From a checkpoint of a small autoregressive pixel model.
Model: arch transformer_decoder, width 320, layers 6.
Training: muon at rate 0.013, batches of 128.
Rows from block 2, named by matrix and row number. Rows with one number belong to one attention dimension. Each number is 128 + 32 x the weight over its row's rms, rounded and kept within 0 to 255. All counts start at 0. Numbers have three digits each. After the name is the row's rms in percent of the matrix's.
# q: attention query (model.blocks.2.attn.q.weight, 320x320), inputs 0-159
# k: attention key (model.blocks.2.attn.k.weight, 320x320), inputs 0-159
q.166 099:128136162098114162131091109153105073130152146057132145129094193161095082101132145097129061105088129139188140121118161187177090183167149151067155087091139134114141122117131155145092092163083193108159074113100101161140090196189160212136192093088125205117109167145143177136196105103176118094090159164124191153061082156113127137190134135047182144113068149143138156144134108049153129097128168141103051081109134143169102065120117098091085133172096115174108120090095100109098109133157115
k.166 104:145176167154072154147125106166141072121101071177077177141120165168156167130138182093113140091099105169148185172164134177169109135069139109144161103136170076138078219142134150158112099144155186096156140138156071070154134096088073034142157152141139138149200110070062127145078123060145148073119128112108145091145158152148104062097133140130125116143142146101165141165098189101148107082156147081109128165159172157158141056143124117123138103070114143065172100132094151077143112153118166
q.167 092:170119137109143146114130111138102146114084113119122203128141117104134149129150096144114083141182148144112125100131148145118158131138089153109112108118118139154137189153098133144115207139130107171150122120145104143066170166115135202098076108114131118077159142119139172142105157113133131120130133143142081076118169161073135079151092133092136091113176155122098150140105159116129110139107142104113091128130137075105106131115071140079123120147151146141155112096093159115100054186139139
k.167 089:091126189130118138169163071142121126165127133138148152107151089219120138052094123107148162096122168156191074150168119139185152109179105147142138135121157153196108124144151114174165149169174150129105100117101107090144165140109133171146103103107186095091161148125149163136164116172110122110150153110147148142144158170094118117098077162129067117143086148107105168128112102171157098145178094122128075121136122105196104061171150104127160152147070122142122107160119072123104090139148116
q.168 088:118126112134133102158192137140141155118170137127124133174079168148147136092146150132087102197134165139071106097093071094123139083141146088189125141154093122134066126130062134113145222112126140080126070146122178117151146126146198122108130088191106135113131109141171106191199159162096115133126106108143096119153225113140068154097091085118118117167063134103139049091122116102135096111125073124130128121108113141084162156131123193133104135134137151136171096153148122119195149156152184
k.168 089:209121116112159172137120083056114147067145145105164062187140089110127139092061149203181110137126121184159101079137076116125144132154115142143143123098142160127102180061126094142146202135160111187087144109121147141170143215063145110118151152124145143091073164125103108147128080145152157170159141171144109138099090142120091158144156136103130117130107105085167072077183103094143151161132118161105159145144130168124102138146151158053068120122157124149119140102108161146159111118147127
q.169 086:135112094141112089142078161166133074065120081132137181116082181186082148198152121105076097091175154153071139086135077102164099122142123114142188140135100171139106159161083122148116152073143179103127079116143136085118168164197187132126146115158144092156105168140232133128142165098129140132133114172143128101138135067138073148124108146147134153090109228107135101053095113141079086147132106160129102124160098135074145129144087116155111072156160060130121099113168158149112165140117129
k.169 081:128121148139103167172137123116105153089125072115110084144102126165166123127090125148155122127051147162159135016140152156068091127118078121181107139116124153208144190159135105160134166122122174136078135154094128117170173141095090117112116112128205126166172107141093094106156133146141124090142156103143119145138141142130099067125149075129134205156176121146177153091150120107079110143177196151103153216130127064108127120121153123134152127124156147126127176088184136158158110101114174
q.170 087:047180177150120135077126142192105096136149067138135113176127070088092112079150194143089102121105156148133047129151168158128086142140177164113133111148110127144153146134158114074100132174106132131113147088101102142082102152124118123130153162066093187158101085137175172116203119190178167091080114094125117128117173175192081148149121091104150148173101146176164123174174097081133094150094151150132124136164116123150114107105187159112164167190085143073132117122170057134093074166103126
k.170 098:122119113080111134124066078144140059127103100109107118165128087158113127138131122086041172105189174156116165138115081103149146160132065155173138113099155092119151153145097074115168104120149154137143092153136153153169208086122114099142151167159049106116108173148104040200134124071138097139124100112069099101089137127098093153107118078117147108116170163113104116164103203119197122084137185127148110124159170165127138083106152063134167107164124123069173134152129164144121133104151075
q.171 088:075108129127152141071166177155077128175111110165101186147165075131091093111101094112132132105167155088128061197150180108106115134110121143135165122151134077133155174147161104122107124127120159163155108109097081187162118037105139067107123154124143140090141109095129166102090123151162177158099067133134132113117190190113151021113157069120142135136146149149159178189143162147107126129118142109101151081117132072097085139081129144082089164186048160089158113104137123140146114110054126
k.171 088:062103158100095106142122111121133155142165166135093122011104157143133107175167105115124138100115158146156113099119091141094171125163082159152097133077136158159151093171125051103158061113138145115153053129100136121118125155114133147081121134151095147109165153175168144096140153151137103148179105141128138092135120161123089177140069099191088134180155169115137138133083168152168169130164174068085147106119148185134084076164181142162099136122140092128125123197091137153156119140089179
q.172 096:073094111090102107111126133101119141150202107141133165150191120115105084169095109102116129140096130078084113135131137175080119125156089141146113160139165114122163189144134129156097147118196105138172123117150087132166157071129131123158132140120101119146064097101097120091135086197107108134171224107101130143083121135123142123127127136094135192157134146167116124187113131097147137108106122172120175148168150103107125149113180120176103140148155132138098109125213187170079087132145148
k.172 102:149119126139114158087099112167155075176127126099103171045152107165155129138114137124142107183166104117086105116143110122127150170115083145096087123119137103107155115143138135098111177120175077154123085076097104088037164109138152205077126129152135064076120124130120132173141143155162085145066134082153108136094142111111103198171136138122116191108081170079110111135172134133139136098088199114068056104143104071103128139083123123170084136117131144157156109145136074147124104102142154
q.173 090:108146114136084128110068119123083160170150118179129139144081108182083070169136092175136059108101126165155141135159183116101143132096156181073124113111149158133142117170160139119130099174119145135138115099156115165150093144121135171116093101086134107164153114161144123044114156147114149148105207168118117171184125149172172107066207087178098146087158149133098138120091125139073147153101135193145086126108126112115103057158123016114168113132164115151052140116107143074079169134077055
k.173 093:118117146105107114179187122133195135107168158188140197113098125176200101165163112088110162152104134143081136117118135172150129154114126074106051121107147128128123126163095151094163129088166164084174041183166144177182132151111112107086096148145090089156182134128156097143151162110078118149147102131146184069168140133071140149124121138137122193115119207191090165130100118135134139089115096099122126169049116078104169066082131134136105104110157142122117155156124132117093127140108118
q.174 093:130108150116131125144127122096125152037153132150103130085153085151109098196107114104150139125098125176119152143150121164147090144152096081129154084127127053139138137086072078157105098152140122131121165111147123162111166108052107155196156091079134131226087133077096113141088119052145098180106151130170162144139073058111120102091103141170186140109119169145073072190127096135108099113156121174166139120093101141178179157172152091149136124078150119132116156189114172146114115122153147
k.174 089:104158109128131095060109117118131110142094137142129128106163117106072143150131176072127154106080160133071203131099136080099136089158163090051119149144094132126112135128167131177123168143109132139153174103135117096124106047150067141133083120103089158097146075087120144120106188174133095126085107086170215088126123104173138102144163125115109113129073199133154155152162215120051152143136095122168117161137145105134140181155059118139102111173100165121108122072146148069136173132164127
q.175 110:122083127102139127076157168120208121144147126107094102147136200121150154061172115113159091197116187126114113072167093137118100118097092169115157148164147131129105074150075160093125153130104162115116109141142109112140086113167136109107143157159148111093098131149104077211142074191085139136184124105123108127113159154093138136169113173075076145117113115126155154156079070130140099081127152102086174129137148126152141165101129192148102200105091191112186109145097106179151120117126152
k.175 107:113134174141131082156111124150112127168113159103065133076115152175067137173127152146162119160112157174182164118115083135108146141154155084117152086102176106105089145117102147154132162165099124126149200088132100152106154117126143089170134109154147132105087158172085149138110132091065176177107138172156109109114114137064069193131062114111136110174129083156168133115158123107124151143099136134139182135119128121113091136148102131106132134129100130122150107155156140068109117192134162
q.176 095:144117124101095110125128134118114087109092153088086102155134164160149164105052130125103143097125136098156094138107088168102110180074139133084113149084106168084126059123193124098144050072116080108123103159102120086129129139121155103103132153133137151124139180075178120162051135180145147205129110156117100138092138151161131173157101170137058087102058148131170148128117129107064143127124127180173108124200133119155191168073112103161125174170128124189196161107187121180101160074074136
k.176 099:122179150112125180119166173161125123125143165161140090122147167109161155144072084136125070147087060122118163165174164135094119120113151136143158174112093109110170150109095113119099169093144112134120188183151113139151113105117083154149151077130115161151125104112102111110100116107179168097104163099117143104147136112183111072108138079079179087182173093179154156112107145112115191146151091137125240102126179143108216045117140158074120076114165101130173163147129123124127117182102150
q.177 090:164080139137159115161160160070075115115123137158104151134117166142156078146136152133147136131146156102135110142091088109133122143161070068099099146092078118135086136107062102102105214165161109144140110185108142067094105125051135114128140064098116114104151123148090106118062109113092105147149146132091150033136153197125135154129147148127146044082183153099141103112110078086090191121135072153131100178153126184140134151160112140144147129110121076157179160069111181159106183144111127
k.177 091:104117143142098106134158134120139184113084165110119136167108107175224159059124106187159104186123087130109136126161092185089118096141140088116144164159147123119078147167155129135127191127077083139110137070152152083096108129121119118183123103174135158149150138110145134063113163153176119147104143128182135130154173137128060159169154175131065142199124124125148158151152128147094126145097095136136136092140133136097163130138100158099090147146048190162084144129126099135123101150130123
q.178 105:092177108162167140071130157196149073120149157072073089139111128154087143095164111097102117142138155170128092149158130119092139213124157130131102100113150137119083115136100140106122122139168140131112141090115049117150159140183113125125116141053110146139132091101145149151134154150130099125130163078166146133064076117094149169100063095091140119100106177107169182135070163106117116053097103162104099143066162110157119079132196152135136160138180123125134139135201113097159121030146081
k.178 099:141137116198098092175101142160125105152106167151078110147100118162061086130123183065126164141094147127121122168122152162116180141066159107110145137178095117107133165123117155150125165175170154156164141124126149122125120094140107125187160128163054166120095194142095138121108123136032139121153103159128125170115112158079138186065112115144093092156098148138095163125153150098072105077136161109150157093152125125177111070074114101080085152114151172131184125127132113098128102148098146
q.179 102:188144125150132109125135084136121176074185171163089097104098090124132115111141136187130105170154111156062124136138131137098101130130109105170093098128124070143140107104103116186127181107111127089122167137149160162100127109157118057150089107121114099205095169126095130122089121113136103111046145137135113112120172079078107108198097115119165105126101189160159170160104103121133121116161170138111070063127124117124154107057112131073104131149150203151145147092127106094094123097122135
k.179 098:074136135186150177146122111160111099149125084208186071145157081155129106077091120090120162089178185126202133182127109033158142168137151136116138157135043140079113152138118147162123194148069140124140159158185111125129120106111122102105155168113107157155080117150119106160085149100127155127174139180149159101112146169094129141098119120137159122088069166113134186158154125151090087168134130144131137114123115156165134131137189116114150116140135136084172129115133171110077150124143105
q.180 105:120103151111120127123182151079145103139134128108160130161177098096108140117087104070164160172141090121154171133101135137156225165143169107158156127118160173104116103070133194129167111131083138129090108122161164142175081155137143128151143099092159151023126062135104137095160183066166037100173167134119145107055142124057191111122164150129152137146137147126093138148141151151152170100096090098114127135104098207136084111064177129112106082072092124155071105130112164113143147122167127
k.180 104:104165135121121137094131202144170162169102162144134162149126203072151134102123125149151116146110105144105113206136134119175148124100202154087148084133111116095089135107138107138139076198166083112135135139119165175121124151152111141169114114150112105086162129130148116114140101114152138068086142148150102179134155132161151147185106191187134094113135120082132117108159111189168124034179085156065065159163158111138150120131036151128085177040086127132033111161093107090123088128169145
q.181 100:101118138107091101125123137060103172103126117068116066108117164095189158101107144209147164125085132127107160056135156097128085106104170178084198157168141168106072088088094101097150119145107164123064153126101125170137070147118121178107162112098194143115143137110139127138138118121085096143166096108159082163137128178095160151116120133088089074167221118121088099149141092149155121174132149108090171138120143158168156194118100110172085134139123147122106168181079054211107125134147134
k.181 094:134142163101153120106106179205127087106132136108152110142163140104087162139192112155087151105126158135140141131123061104160102095155147120129115122136173118147128139143116145116110122145129103162103149175163113182131114157143112106136117143115144091093117191203145133156123131085144123111106145142150139117082077089118108110151105125077228063103139092176130095135172111100155117089125098187168136155163072116134166177161117197122167136144072114143123142070143137095081133140150103
q.182 097:109116092111140176110124142118103159135102081130092170100105167074164128121119192167186123112179141159134107137061157118140109067185157111121112178163149113085141171100117132132151149138128134171098133075079141109107132152109149105141176108125147131145160074129139140107116162025139160163101099091143141106102135175134067085139101138072160146152143083124154115147217147202127115130190150150113145110175161123139069110133105138159126098112173069143110123128118101121140151143113111
k.182 100:098164147140064111176070101153137098145152128064107086125116190119096209126151125094074213118165159170151061100127090138115141123147134143105097090175151166185082109163160136102139116150085140124129106162085156168090089161145103077112147115126173165135081185113157120099138088146163083108161132114116126142149082107126168086126184066122115143108129165055150111132109142113103130166158102146181136140178090151140084149150167145171136135143067096140123131113137094093191094113096134
q.183 094:117134196140149095093127158123146140104068178131142107117173127136127150124120196137154137175110134138185125126155136157128138135145142127137117132138115106083189083136171109166110074129130082085164102079109145112146157215132104088173131130072134086125098152183084154176094141160154092110117121108130117125151118108120105122173138083140162181072138143118092126136131115094171216152136090118153153161153106088091105137207134126143163104090154169131154086177124146138100216067138074
k.183 098:157112126148176192092110155118150106147124172132187160157109143140193085171122136152104112133170146061132132156134126108066079120172125142146186073153098156136191114135071138092125166130127113129144156128128183115121142121144138090093142117106090120093071152151141086152100145121103146151094157102144155088120127141128079155109121093126121092119109083130126115056139113151102091174123167097168117103091121102140127085143136126160107167085162090058172108102075122113167172139111153
q.184 101:109116083157080151153081159126157093110113094044124097158115101168137094089131077188132151158112194050090077071166108177079117117097091125096130119166160195037106122139152184089133096151112150117133137163082142089168187090140117128127173156139083167135111120100116085167152127154131153189183144148078123153090085139122105150101110140141108111082142148117134128088110128143129143136090130146116140207161139144129167174162124084171075049167092143098128142162103108125119204123095100
k.184 101:159098123110142132101137140088089157130158166170166160129152198111065180100214129085146084148173131131159149156098180169093092137083124138160131130116123078114126153117144108184183059084113128170129187130165125166125140097135107126079063156192167079117059155159066142147112180117071146151094133093089115177111132058143090110170124101124100123134177084175149118150143083102088119087053176122156115130188120102079140170103113146095109211091118169102148106092071132113082118133126113
q.185 092:134146100176145140104150167156109127094040124095110184171142134146144114099135132139123097121162140134131066142200138117135153156064118161136143105106114125095143186164136095166121115080151105071103119143134183159147141136120181137113130112125083154180133150130144091144150141126119158094054134087074089111204173119122128133112121105133102069097147128105137102173121120149081071194110079132102070126089078096097116149108155159109105174167146164140099149130118085111148126135127100
k.185 092:089178158127200185112129097112143120113125131171138161147148030134130115099102106113117136103127138129167107083052156132107131119138119136123142160113148107186153131132094094121134157158153129114116110118111143123130033164097162129150091167110141126190138162103168108126143130090088142127108145124122147132123093142200129097120203134097079135145178112133094111131092134135157131147177137102135185140145151159116134102108086148190128127158124146128074117119151112136134128173111167