config.yaml
model: "autoregressive pixel model"
image_size: 16
horizontal_flip: true
width: 320
layers: 6
norm_position: "res_post"
activation: "gelu"
mlp_ratio: 2
head_dim: 64
bias: "none"
qk_norm: false
inner_norm: true
tie_embeddings: true
momentum: 0.95
ema_decay: 0.99
Rows from block 2 of a small autoregressive pixel model, named by matrix and row number. Rows with one number belong to one neuron. Each number is 128 + 32 x the weight over its row's rms, rounded and kept within 0 to 255. All counts start at 0. Numbers have three digits each.
After each neuron's rows are labels from the 100 images, of 14976, where the neuron reaches its highest value: "responds to" is what is common among them. Only what is clearly more common there than usual is listed. The data: telescope images of galaxies (Galaxy Zoo DECaLS).
# fc1: MLP up (model.blocks.2.mlp.fc1.weight, 640x320), inputs 107-213
# fc2: MLP down (model.blocks.2.mlp.fc2.weight, 320x640, transposed), outputs 107-213

fc1.281:159123057140096108143099139122066149139117139108127117116159146172138142084108138164087129119080167126111137138058189133180181123167122091150056093179140174131148103172117103084139053172107138131130176146132144123121213165098149200120105095085151164161141175158123161173110151185082107117083121142131130103141155146148148
fc2.281:123123068137140056149122163138083168126139148087152109118064217145128132164142124091135118128179144096148076162153135112143076138090141177121065158150132114106155137146134167179157154092177137155154126166063185119127085124170146086103113138165136115130137105139176107171125147088034055178113181105174161089122096110038173
responds to: roundness: cigar-shaped; edge-on disk: yes

fc1.566:097082115114169138100097111099134126104155122124096106143145146102089023121196203111139138077103121101127116066119113161154185140180154121177124136137142127140121170070146146205171168099092108142109086125150109103125138121097124114149154130165110055052072159132142145094179123092137083138147128082133128103100092094147110
fc2.566:153094106121202131144144138070093110099100172246100110172081127158137144147116134127153115147058177172110126140126087128115121130167126129117100127162130109119085123180093158115119132154126187152118098125108105077107143119106118073095070111125129124129109179148135105149166141125121106101085100073127137115086124103132114
responds to: roundness: cigar-shaped

fc1.384:103149161088150101091158135109162121103090099099088112145149106119162138121109101123072142164133171139135137144096155111162144091031109090151179087121100126155158078179111112145123107088150123125163144144130124167132183116174167075138179127125123097169091097065104098152126066155140112136145105142145149144119121109138120
fc2.384:100132118152111098138103123127127148092140129082178090059067167139120127188161135136144095125149112125117121149124115086110203136184182098122100088130160116177091126052163102124141136109140068151098161147129132132155154149075109162137101112143110095097187172178148163080126138081166140178140151100109107141174173147064097
responds to: roundness: cigar-shaped

fc1.366:150205092108181114141143161143092147148151204122149106145157101113115119128097093136185102020125143111137105171083145129129106160110166151187201171095168139159140163134117065138160166147126096182167103151141161113131170151080090135140133128091181113165093109138123144115124135083125162119100116199125113134102090172096139
fc2.366:142052094141118154133070133101166138114156143146158164102155138184153126174121048118123109143127120131162133076164142105211171070109146164137103127203107117156127165104167064200145152091079140123116113112110168183117107118105134092155136189098062121085131154145123126128126133142177130095159121114162144145131151073115100
responds to: roundness: cigar-shaped

fc1.69:156118137129072103082137141188114204140125063153141084116143159099138096065098094148143133086146132120166160140158110125067135129127171087098134124120138094167136130132133187163181090145106189126109108121208166147161100116182147131140149166160151139160160115150062150156084104067183169121119152085136125075196103095117092
fc2.69:132071143147173095094139141149137068078126089222040174096115056093137112178107157060164073082100145120149122138146191095202097078157108124143105145173157117133100123101168132149106105107160166134077095113112135160112166122084179105089165136079169131123166112116118169148061154087093145159158134115107149142086093126108129
responds to: edge-on disk: yes

fc1.14:195140133140149085127122139113140148174163161129124161106117161101176135120160144118150070159189131086183110151126122102119125179100147157200102160166136163155062113119091138082146119181066149118132095160128087154120154121090144127095169124121132116094126119090135104150151166094113121098092148107139074188101170173101101
fc2.14:114131101134111119076112152100180120137115128154101120108098095090058115113089153140089086109120149123180099075128131095087168099131139111122112095160086138061123161146123113120087149100170114126152094162124136166143156159131154157122119082121103134124110113129087086147116119107117134111179118100127121066153078144162141
responds to: roundness: round

fc1.330:091106178135163118151091102088171083114178115092137169174123106105085148131128136118099115161157108120114141126105089121105093161150127150068114139146132108028155164112123187135137136144161134117161145126104100050110100156151143121139120150109118149161117154155131097088141127147100118211113138124139078158090215122067116
fc2.330:131180178130122137124112105158118143135164108138097051084154131106117152138102069089169123138067086104138170188101136129133103098102122108145229134169109100104156153085172142117157130135142126154109139145152148145137142138147123074163110122160109142176217103071107138109066159040111136055164131161076105086156086143164098
responds to: roundness: round

fc1.48:146132142126134173141158148087155108129137110148157140111151125156110188161112072131113088151137172101180131126188105107174133045107123086136153125149157130119163130153098118168138153138108152138133085057121133149165128140141092106099102147121193168130144183183160102157124117086116152134138136052110130090161101129134127
fc2.48:137150144085149098111078147125133144131145085091073065198098181150138051119068181126176174177150149100181115128137127172115088128121135134115150097132087121187101172175094192124171094088143144115122107099140144127144163157186147134183081135128052095126119103087153092168116115126168167094147194153158094178057175141172129
responds to: edge-on disk: yes

fc1.45:113117145158093168128148162109132137184122132131161067133184131101137182061081138164115140136121081137050086144085167113128127098088152159114189096135143136134058135135050168162165168116144152144121085124102100140111089149184101131118166224174140127120088078073134075199152110104129129171134134103170087080124100162131169
fc2.45:110143154101098100099134126143104165140104153154116142125137166108104111132127162148134120070142166147137184108091145106135105126146115097127168098096130143123084153134122112095183164111123141162121150097147158176128138140166082128079092117135059138145066093076136142132144197115131092105065133152156120111111136145126175
responds to: edge-on disk: yes

fc1.510:148104181149109205155109121145092104130108175131102156106186159096183117079153127140163163103162143140116174133105184125121136055129085146090111108124189172131156124092158060094138097155125079095139108115096104106125150109110101134145106053128124103147117074155150166108088167150132205101153090089097114110087097141167212
fc2.510:148117137072078224098124125104172140105177133186079138175114110145139102135124153096106097127146161071148116153224062165094168092122116140107200139143108110128118082124138135198124164122061176147119215135132082123100093098138139157139112104195150174130128109145126081085147132096119132105158095130141112157120151184117053
responds to: roundness: cigar-shaped

fc1.113:196118170136121110123130159103052139166125156104082115139135135108166160054100091084048146115102126123089166124172118114208165129124118135124148169077128064125079201088105084103154145106177080134096136093106106143081122135089148165137147098098103162106130105138130096190168130108093146151124131124110157122135129104120144
fc2.113:137099061135151095093056152114144129141088175108115195136149085128153102181136083100165141103103070196133164094106150136086137108165144149083136109073123125134097096165104144111143142127139170135124149133081078123123132121138058079100120198057154097120219122151154142148137127132094098110142103048135068153101127201086143
responds to: shape: featured or disk; edge-on disk: no; spiral arms: yes

fc1.181:102120187161118148128036117092151137120116215142088164140177152149133086105122100134104174161151124141147084105163121125134135095107100124149150115116133183144188171106181128185092205135172148131165139173086114163141097119125112105152140114130109100189104140133160142086098183130146164129146143120118108127116155146129184
fc2.181:148115093129120114142078139091136084165134119129084194150182127109134147127157161099179074092181104148186092116134175094177199109099164128102135144113078085178151094147118092128089126084076170186106113122108131113155155184159122173159053150131132129116122043150062135108154128130133100112134095112183133143071094169109155
responds to: edge-on disk: yes; roundness: cigar-shaped

fc1.308:095152196093086151161115143082119170172169084132168142164045124122163117100079142130156078123139179089134167110127116135116076178138116177089132123134141114154194142151109101134113131142124107163106169121107118100110111064081132091111143124146142153138154137176043166164173164093136135102114149072136182113101095159116144
fc2.308:127190176106117113136117124171174043085174155145131131134092137109197095116097121108171099118066146081148156108135147081148046085120140102134101099135149178083145138087114179134077112105053166100069134080109113138068047110091126132138131124151106152143176149082158137164089120123135093139132154111147107172167168112166102
responds to: edge-on disk: yes; roundness: cigar-shaped

fc1.595:132095093152161116116130122112120091121145096142117147139199160174117122120180105170108105135119104078108082094122089158137118128148075106089163138149179160138124125055167120123137143117145153181152076124190138154214158157135131183159067075089128145144172161199147145125153141098206098136170152129097163139111054118117132
fc2.595:164158143103095137100138167147113125082136112132142074108114113152136169077069154111115159176185170098168162128133111135104147129186199114128096140081139145173104177187067110125115119103138111170093158133066091136120146098107156120144131148114125133125100121110090142166115181150100106138127160126125103192174156168123107
responds to: roundness: round

fc1.356:158076090092081100140113151146123173064134094113119071133202108186091123138153136136131149124143133173149137116090174106125124105172158091149143113079108133148105085164097145095096098145143101134133116185109138152165198162102157158108179166155162146138142065139135146158135113124108186079116124098161121153154125126075176
fc2.356:117208179183118200191168094083151089206153123090198095096158129180145107059137104147140160151132145129121143122134123113102096163127158103074151125117097094142171139126131134203132122155080116173141140132140101135118110062125115149112123170095093107068085112127090079148050116085136130197228146079145123085142139143118150
responds to: roundness: cigar-shaped

fc1.324:095128107185106095138114147139105154123133126132116105137077171085176112108175165147097151155099153128108093111141138114150125114119214084169151092149147130172169130160131147067106118126152110146127099100087130137126152118058112116139098119119135097115151159101114144077144144122134148129134126136146106117138122138118104
fc2.324:103104087079075095147120068068068134116152103136197129151123175158059043134094160111150119102164049095132125160102119158106126171115079104140081090121226133088160189191134138146149120102160089146150181147079186119123122149162203131085150098101110146082118074127094133177113131127109167210110092133094133082115130138121146
responds to: roundness: cigar-shaped

fc1.612:174121148101069102139115087090144150110133100053165185080104128133116048089137135119113109125122091063177098179120139146101136177197152091140137138149103148162115171106122104113134139120070185091154114194150149127178091174082088166132083136140128127128121076095122098142136148070090176172118207124122122133138166127103156
fc2.612:087122148154128128131069199151095107156185173123127167118130120084191134158134139054173115160103127122177094109124140110129108126053095127095081083203179135142085176213107133111074127164137093106162133091132093187132130118157165119123114166103083093126117114156174152088118106202066106158132159151100126154143124138131156
responds to: shape: featured or disk; edge-on disk: no; bulge size: moderate

fc1.285:066176146154123116113152136102126139144145119149203138108117146111089166116178144134103086154165173122174136090160131134098162133131146118124137193109143141154151147114067188107054111150105112180131104135147152142099119149071160135126188119140169183159209097107160109158169131045153114087128181120111116189167177137143144
fc2.285:138115104145139113146171143080101098127095098127167113116138093152145158112070105140093113135109122164180154122089141135096009104120059148099128083083145193093092098211106101091150140084119094088145112156079127148182129138129118180070154113152130133068099131171121080100175156163090124124178119130135127112074117116118145
responds to: roundness: round

fc1.216:123189081138121102145127096088099154116118143169122114188095092106118087125168154159115090101105152164145112152084059158051092152152140070128148098178186166107152122142106148149116145110049087098117140164167102128101124124169075078112142118142149160124101120080115129111167105081116069147096121079117118145170110187148176
fc2.216:058113149142135108137142137076120081098080157098122130097145155099184147058156106148122161105086152151136172128117134140077110094095117152100052142124182112147201154134129082102194159123117125158179123099120150118072060097165104130130074140134085110119114059127117139170107160162126188140096098076126101111103122108149140
responds to: edge-on disk: yes

fc1.485:116135116126087110089149167162124092144120122140074141112154104132078074142078139140108130095162115166193146137183104094144074062166118142141173116172085140135108088144124160163142093144132145128164146110155119136084154097121060187155120133148064133146111160103112104177154159085139127124132140101062090141112088200170113
fc2.485:121163093147197156177101115099114137115128118128130077124094148131138225102149165129114131184129107107086116067091155109093140186117117101130125159111171114064167134104084116152111131125121127167105103121124129121152142130085203087109104200141186094056134174120180065068114106145157147146153095101133185105179160089114182
responds to: roundness: cigar-shaped; edge-on disk: yes

fc1.239:148093128224126175125113096131114177160104134121141064086128104148076097133092095072137137187213145091164147100126152104150173126114106106099144159144177123126103151139141104152206162106156198102170080148176122064126125166124086202099141159136187111136159093060147162132110154139147125186188181112040135101090134102151158
fc2.239:120161108082127149094182123137126116149117052139096128114143108163110137127110067165143154088080148089121143195123125167177133079150106198080133191112145138167102125077175116081129176138130100079160130107106125073134121130093149145124117125150167149139059128083149076157101117175112117101067087179219138136145150125152078
responds to: shape: star or artifact

fc1.92:142138089150143073131128156151128129085106116103155097125187163126129147143057147029103172134175114116139137137124133133160124127126154156106106108161099163171171135155181075154107102115137119097139148110125120069172118150120105137108155114157086080115117089111078138110118132155145137087144111132118135126145146157204122
fc2.92:100116141108096125149078124092125175158134089175111158138079088115142049139145134145206172170142088121122135170120161109128105120134180170181174154108127125154156113077145127116191083085142169109144141132173137128132065185065160130192112104138081144095190148142117111129185104091065098152133161138131135143169089112149153
responds to: edge-on disk: yes; roundness: cigar-shaped

fc1.590:095178097071131153080132118086127165119107104155152159078137136142100046118110161136152068183160105134127135089095118129118097096105110101116138093087163106125110076153119139106180074152095125113112093165151105112153139110222150179157177113123108107104100097211129080160100146091126085062129138130099110130110155154126102
fc2.590:193108128119115142094083135144127097095159112129166102131125111118149153091103161167098163132135141113164128088132141090112165188114203124121116126113106153119128144096087090131091124100076084161111172105188122124130124116117105140141156089161147185107128119062167122067131163144189157138144184126173110189174117122141141
responds to: roundness: cigar-shaped

fc1.284:067170117130153132053116062130120152128078070161100081130136084163087152156117132180102139130123093134099135108150103083098166123104115111164144159143085154078106102146117097093138126111106143140144099102132121132107125150138124076139137156112169127089083110093138175104121088102217134152106175090125122062055162113135121
fc2.284:167134099116107123153135147073139069143189163135158091063120115166133198106132145115146123132180096151206138110156133165149149074192079124147133152136193138102142136158125076107170140101158111116114134168126172117160119145071136188100135156158150126114134125159082091108148102122106144181178201113126177095127149168123150
responds to: roundness: round

fc1.6:100193093126121071176143145151121138110120131128119117037130152124107081084127117075148149141138120164143089160126146175084140129241134138152084162166125180101162139104096127147151107117131079162121075130137137140114088118129130126038122108102111118078112131141127134122116127080149136158076186122105170135123133134134138
fc2.6:126168092115140155153128125107159197130136138153074138147109138156117175114123119071174224112153103118119169177039178041141078171121078122104111156140120118160072125143147093108133160126142155095146128180134182111129129124185090136106069098140111102140094085120134190127125181147141144079119109154098102154127146111167131
responds to: roundness: cigar-shaped

fc1.293:131154183139147091109146162120141126118143085166139168096122162125061155135139109128098123108166122121045136066119121120125089145104179124152094139133136131061159123069192121159077164129132203166133105136129072132120130147118046118124104142108133191149095148115165119087151068158172131210128169100120105165094152119094165
fc2.293:099145106069138167165152103074075109152112117143166135131135103098095106120139146113132102142107144132115136167139100132000135187138052157062160101139194113122178142159092177080193116141148098152124115113104161124078112175172138134098184105169127173175101170141117158115157154125179088125136197118162147100114155136104130
responds to: roundness: round

fc1.492:127132122143113135140141158141131154150191152187146094099157126164118165089141157126105149097137115110124111087115176130169083166143165099112144130141129127107140148093096149081176111164129146159109078069153137153159139148177141122151144137107076151147097173103060156075116126128093176183159090059108158100173071156143125
fc2.492:150067096112147122158179140092163102093194085136094191092140178156133115116130093117078122074137155137134158132118149129111134088072162157129076134131102114197123123143124162119142112122152137115153191085148109131107168114112091122088085156099166216186154090106126152165103134140123163065074112170072168141085128105173130
responds to: edge-on disk: yes

fc1.80:103117176095168183134128119101135126129165184138106199144147157163176126162142106115090143084169141126139148117144161094168162112056177119073121131115117075156110123157152109110233159101110075137140088104081141141210123144106117131176145111123104141077110154112100073174142098152078180168165145166133186119169156120107116
fc2.80:163104096194118108141118095085154160130145135135113076155104130137101128087132126110124142174077164150102136143194086196039101148159143141184126107087141225108093091135157173081083175113169079146173090122127124150133123125112119101110102161124101072129174129120160176101163161080117094151091094094086111065153111140115121
responds to: shape: star or artifact

fc1.258:089156173180108152139126112136141140147151163122161158072112159132106124116122153175090084135137157082136094138132157135131125094156107085126110108214131120154144095117138102076101148132148085096103138094092142090172126151083194080088186124176102102124105146148110137114119082144119089122089115160184051078127067122135077
fc2.258:089133152128129149178130082156077122176078112192081112159140071080093144126058123130128088171093079182126176124178117164152142143143120103129117094168101133112038107205148167127182096078165164144186125176111060110137141137154139136135109106093124181128163073125064127168074217139182094150145112100087145136169137197120151
responds to: edge-on disk: yes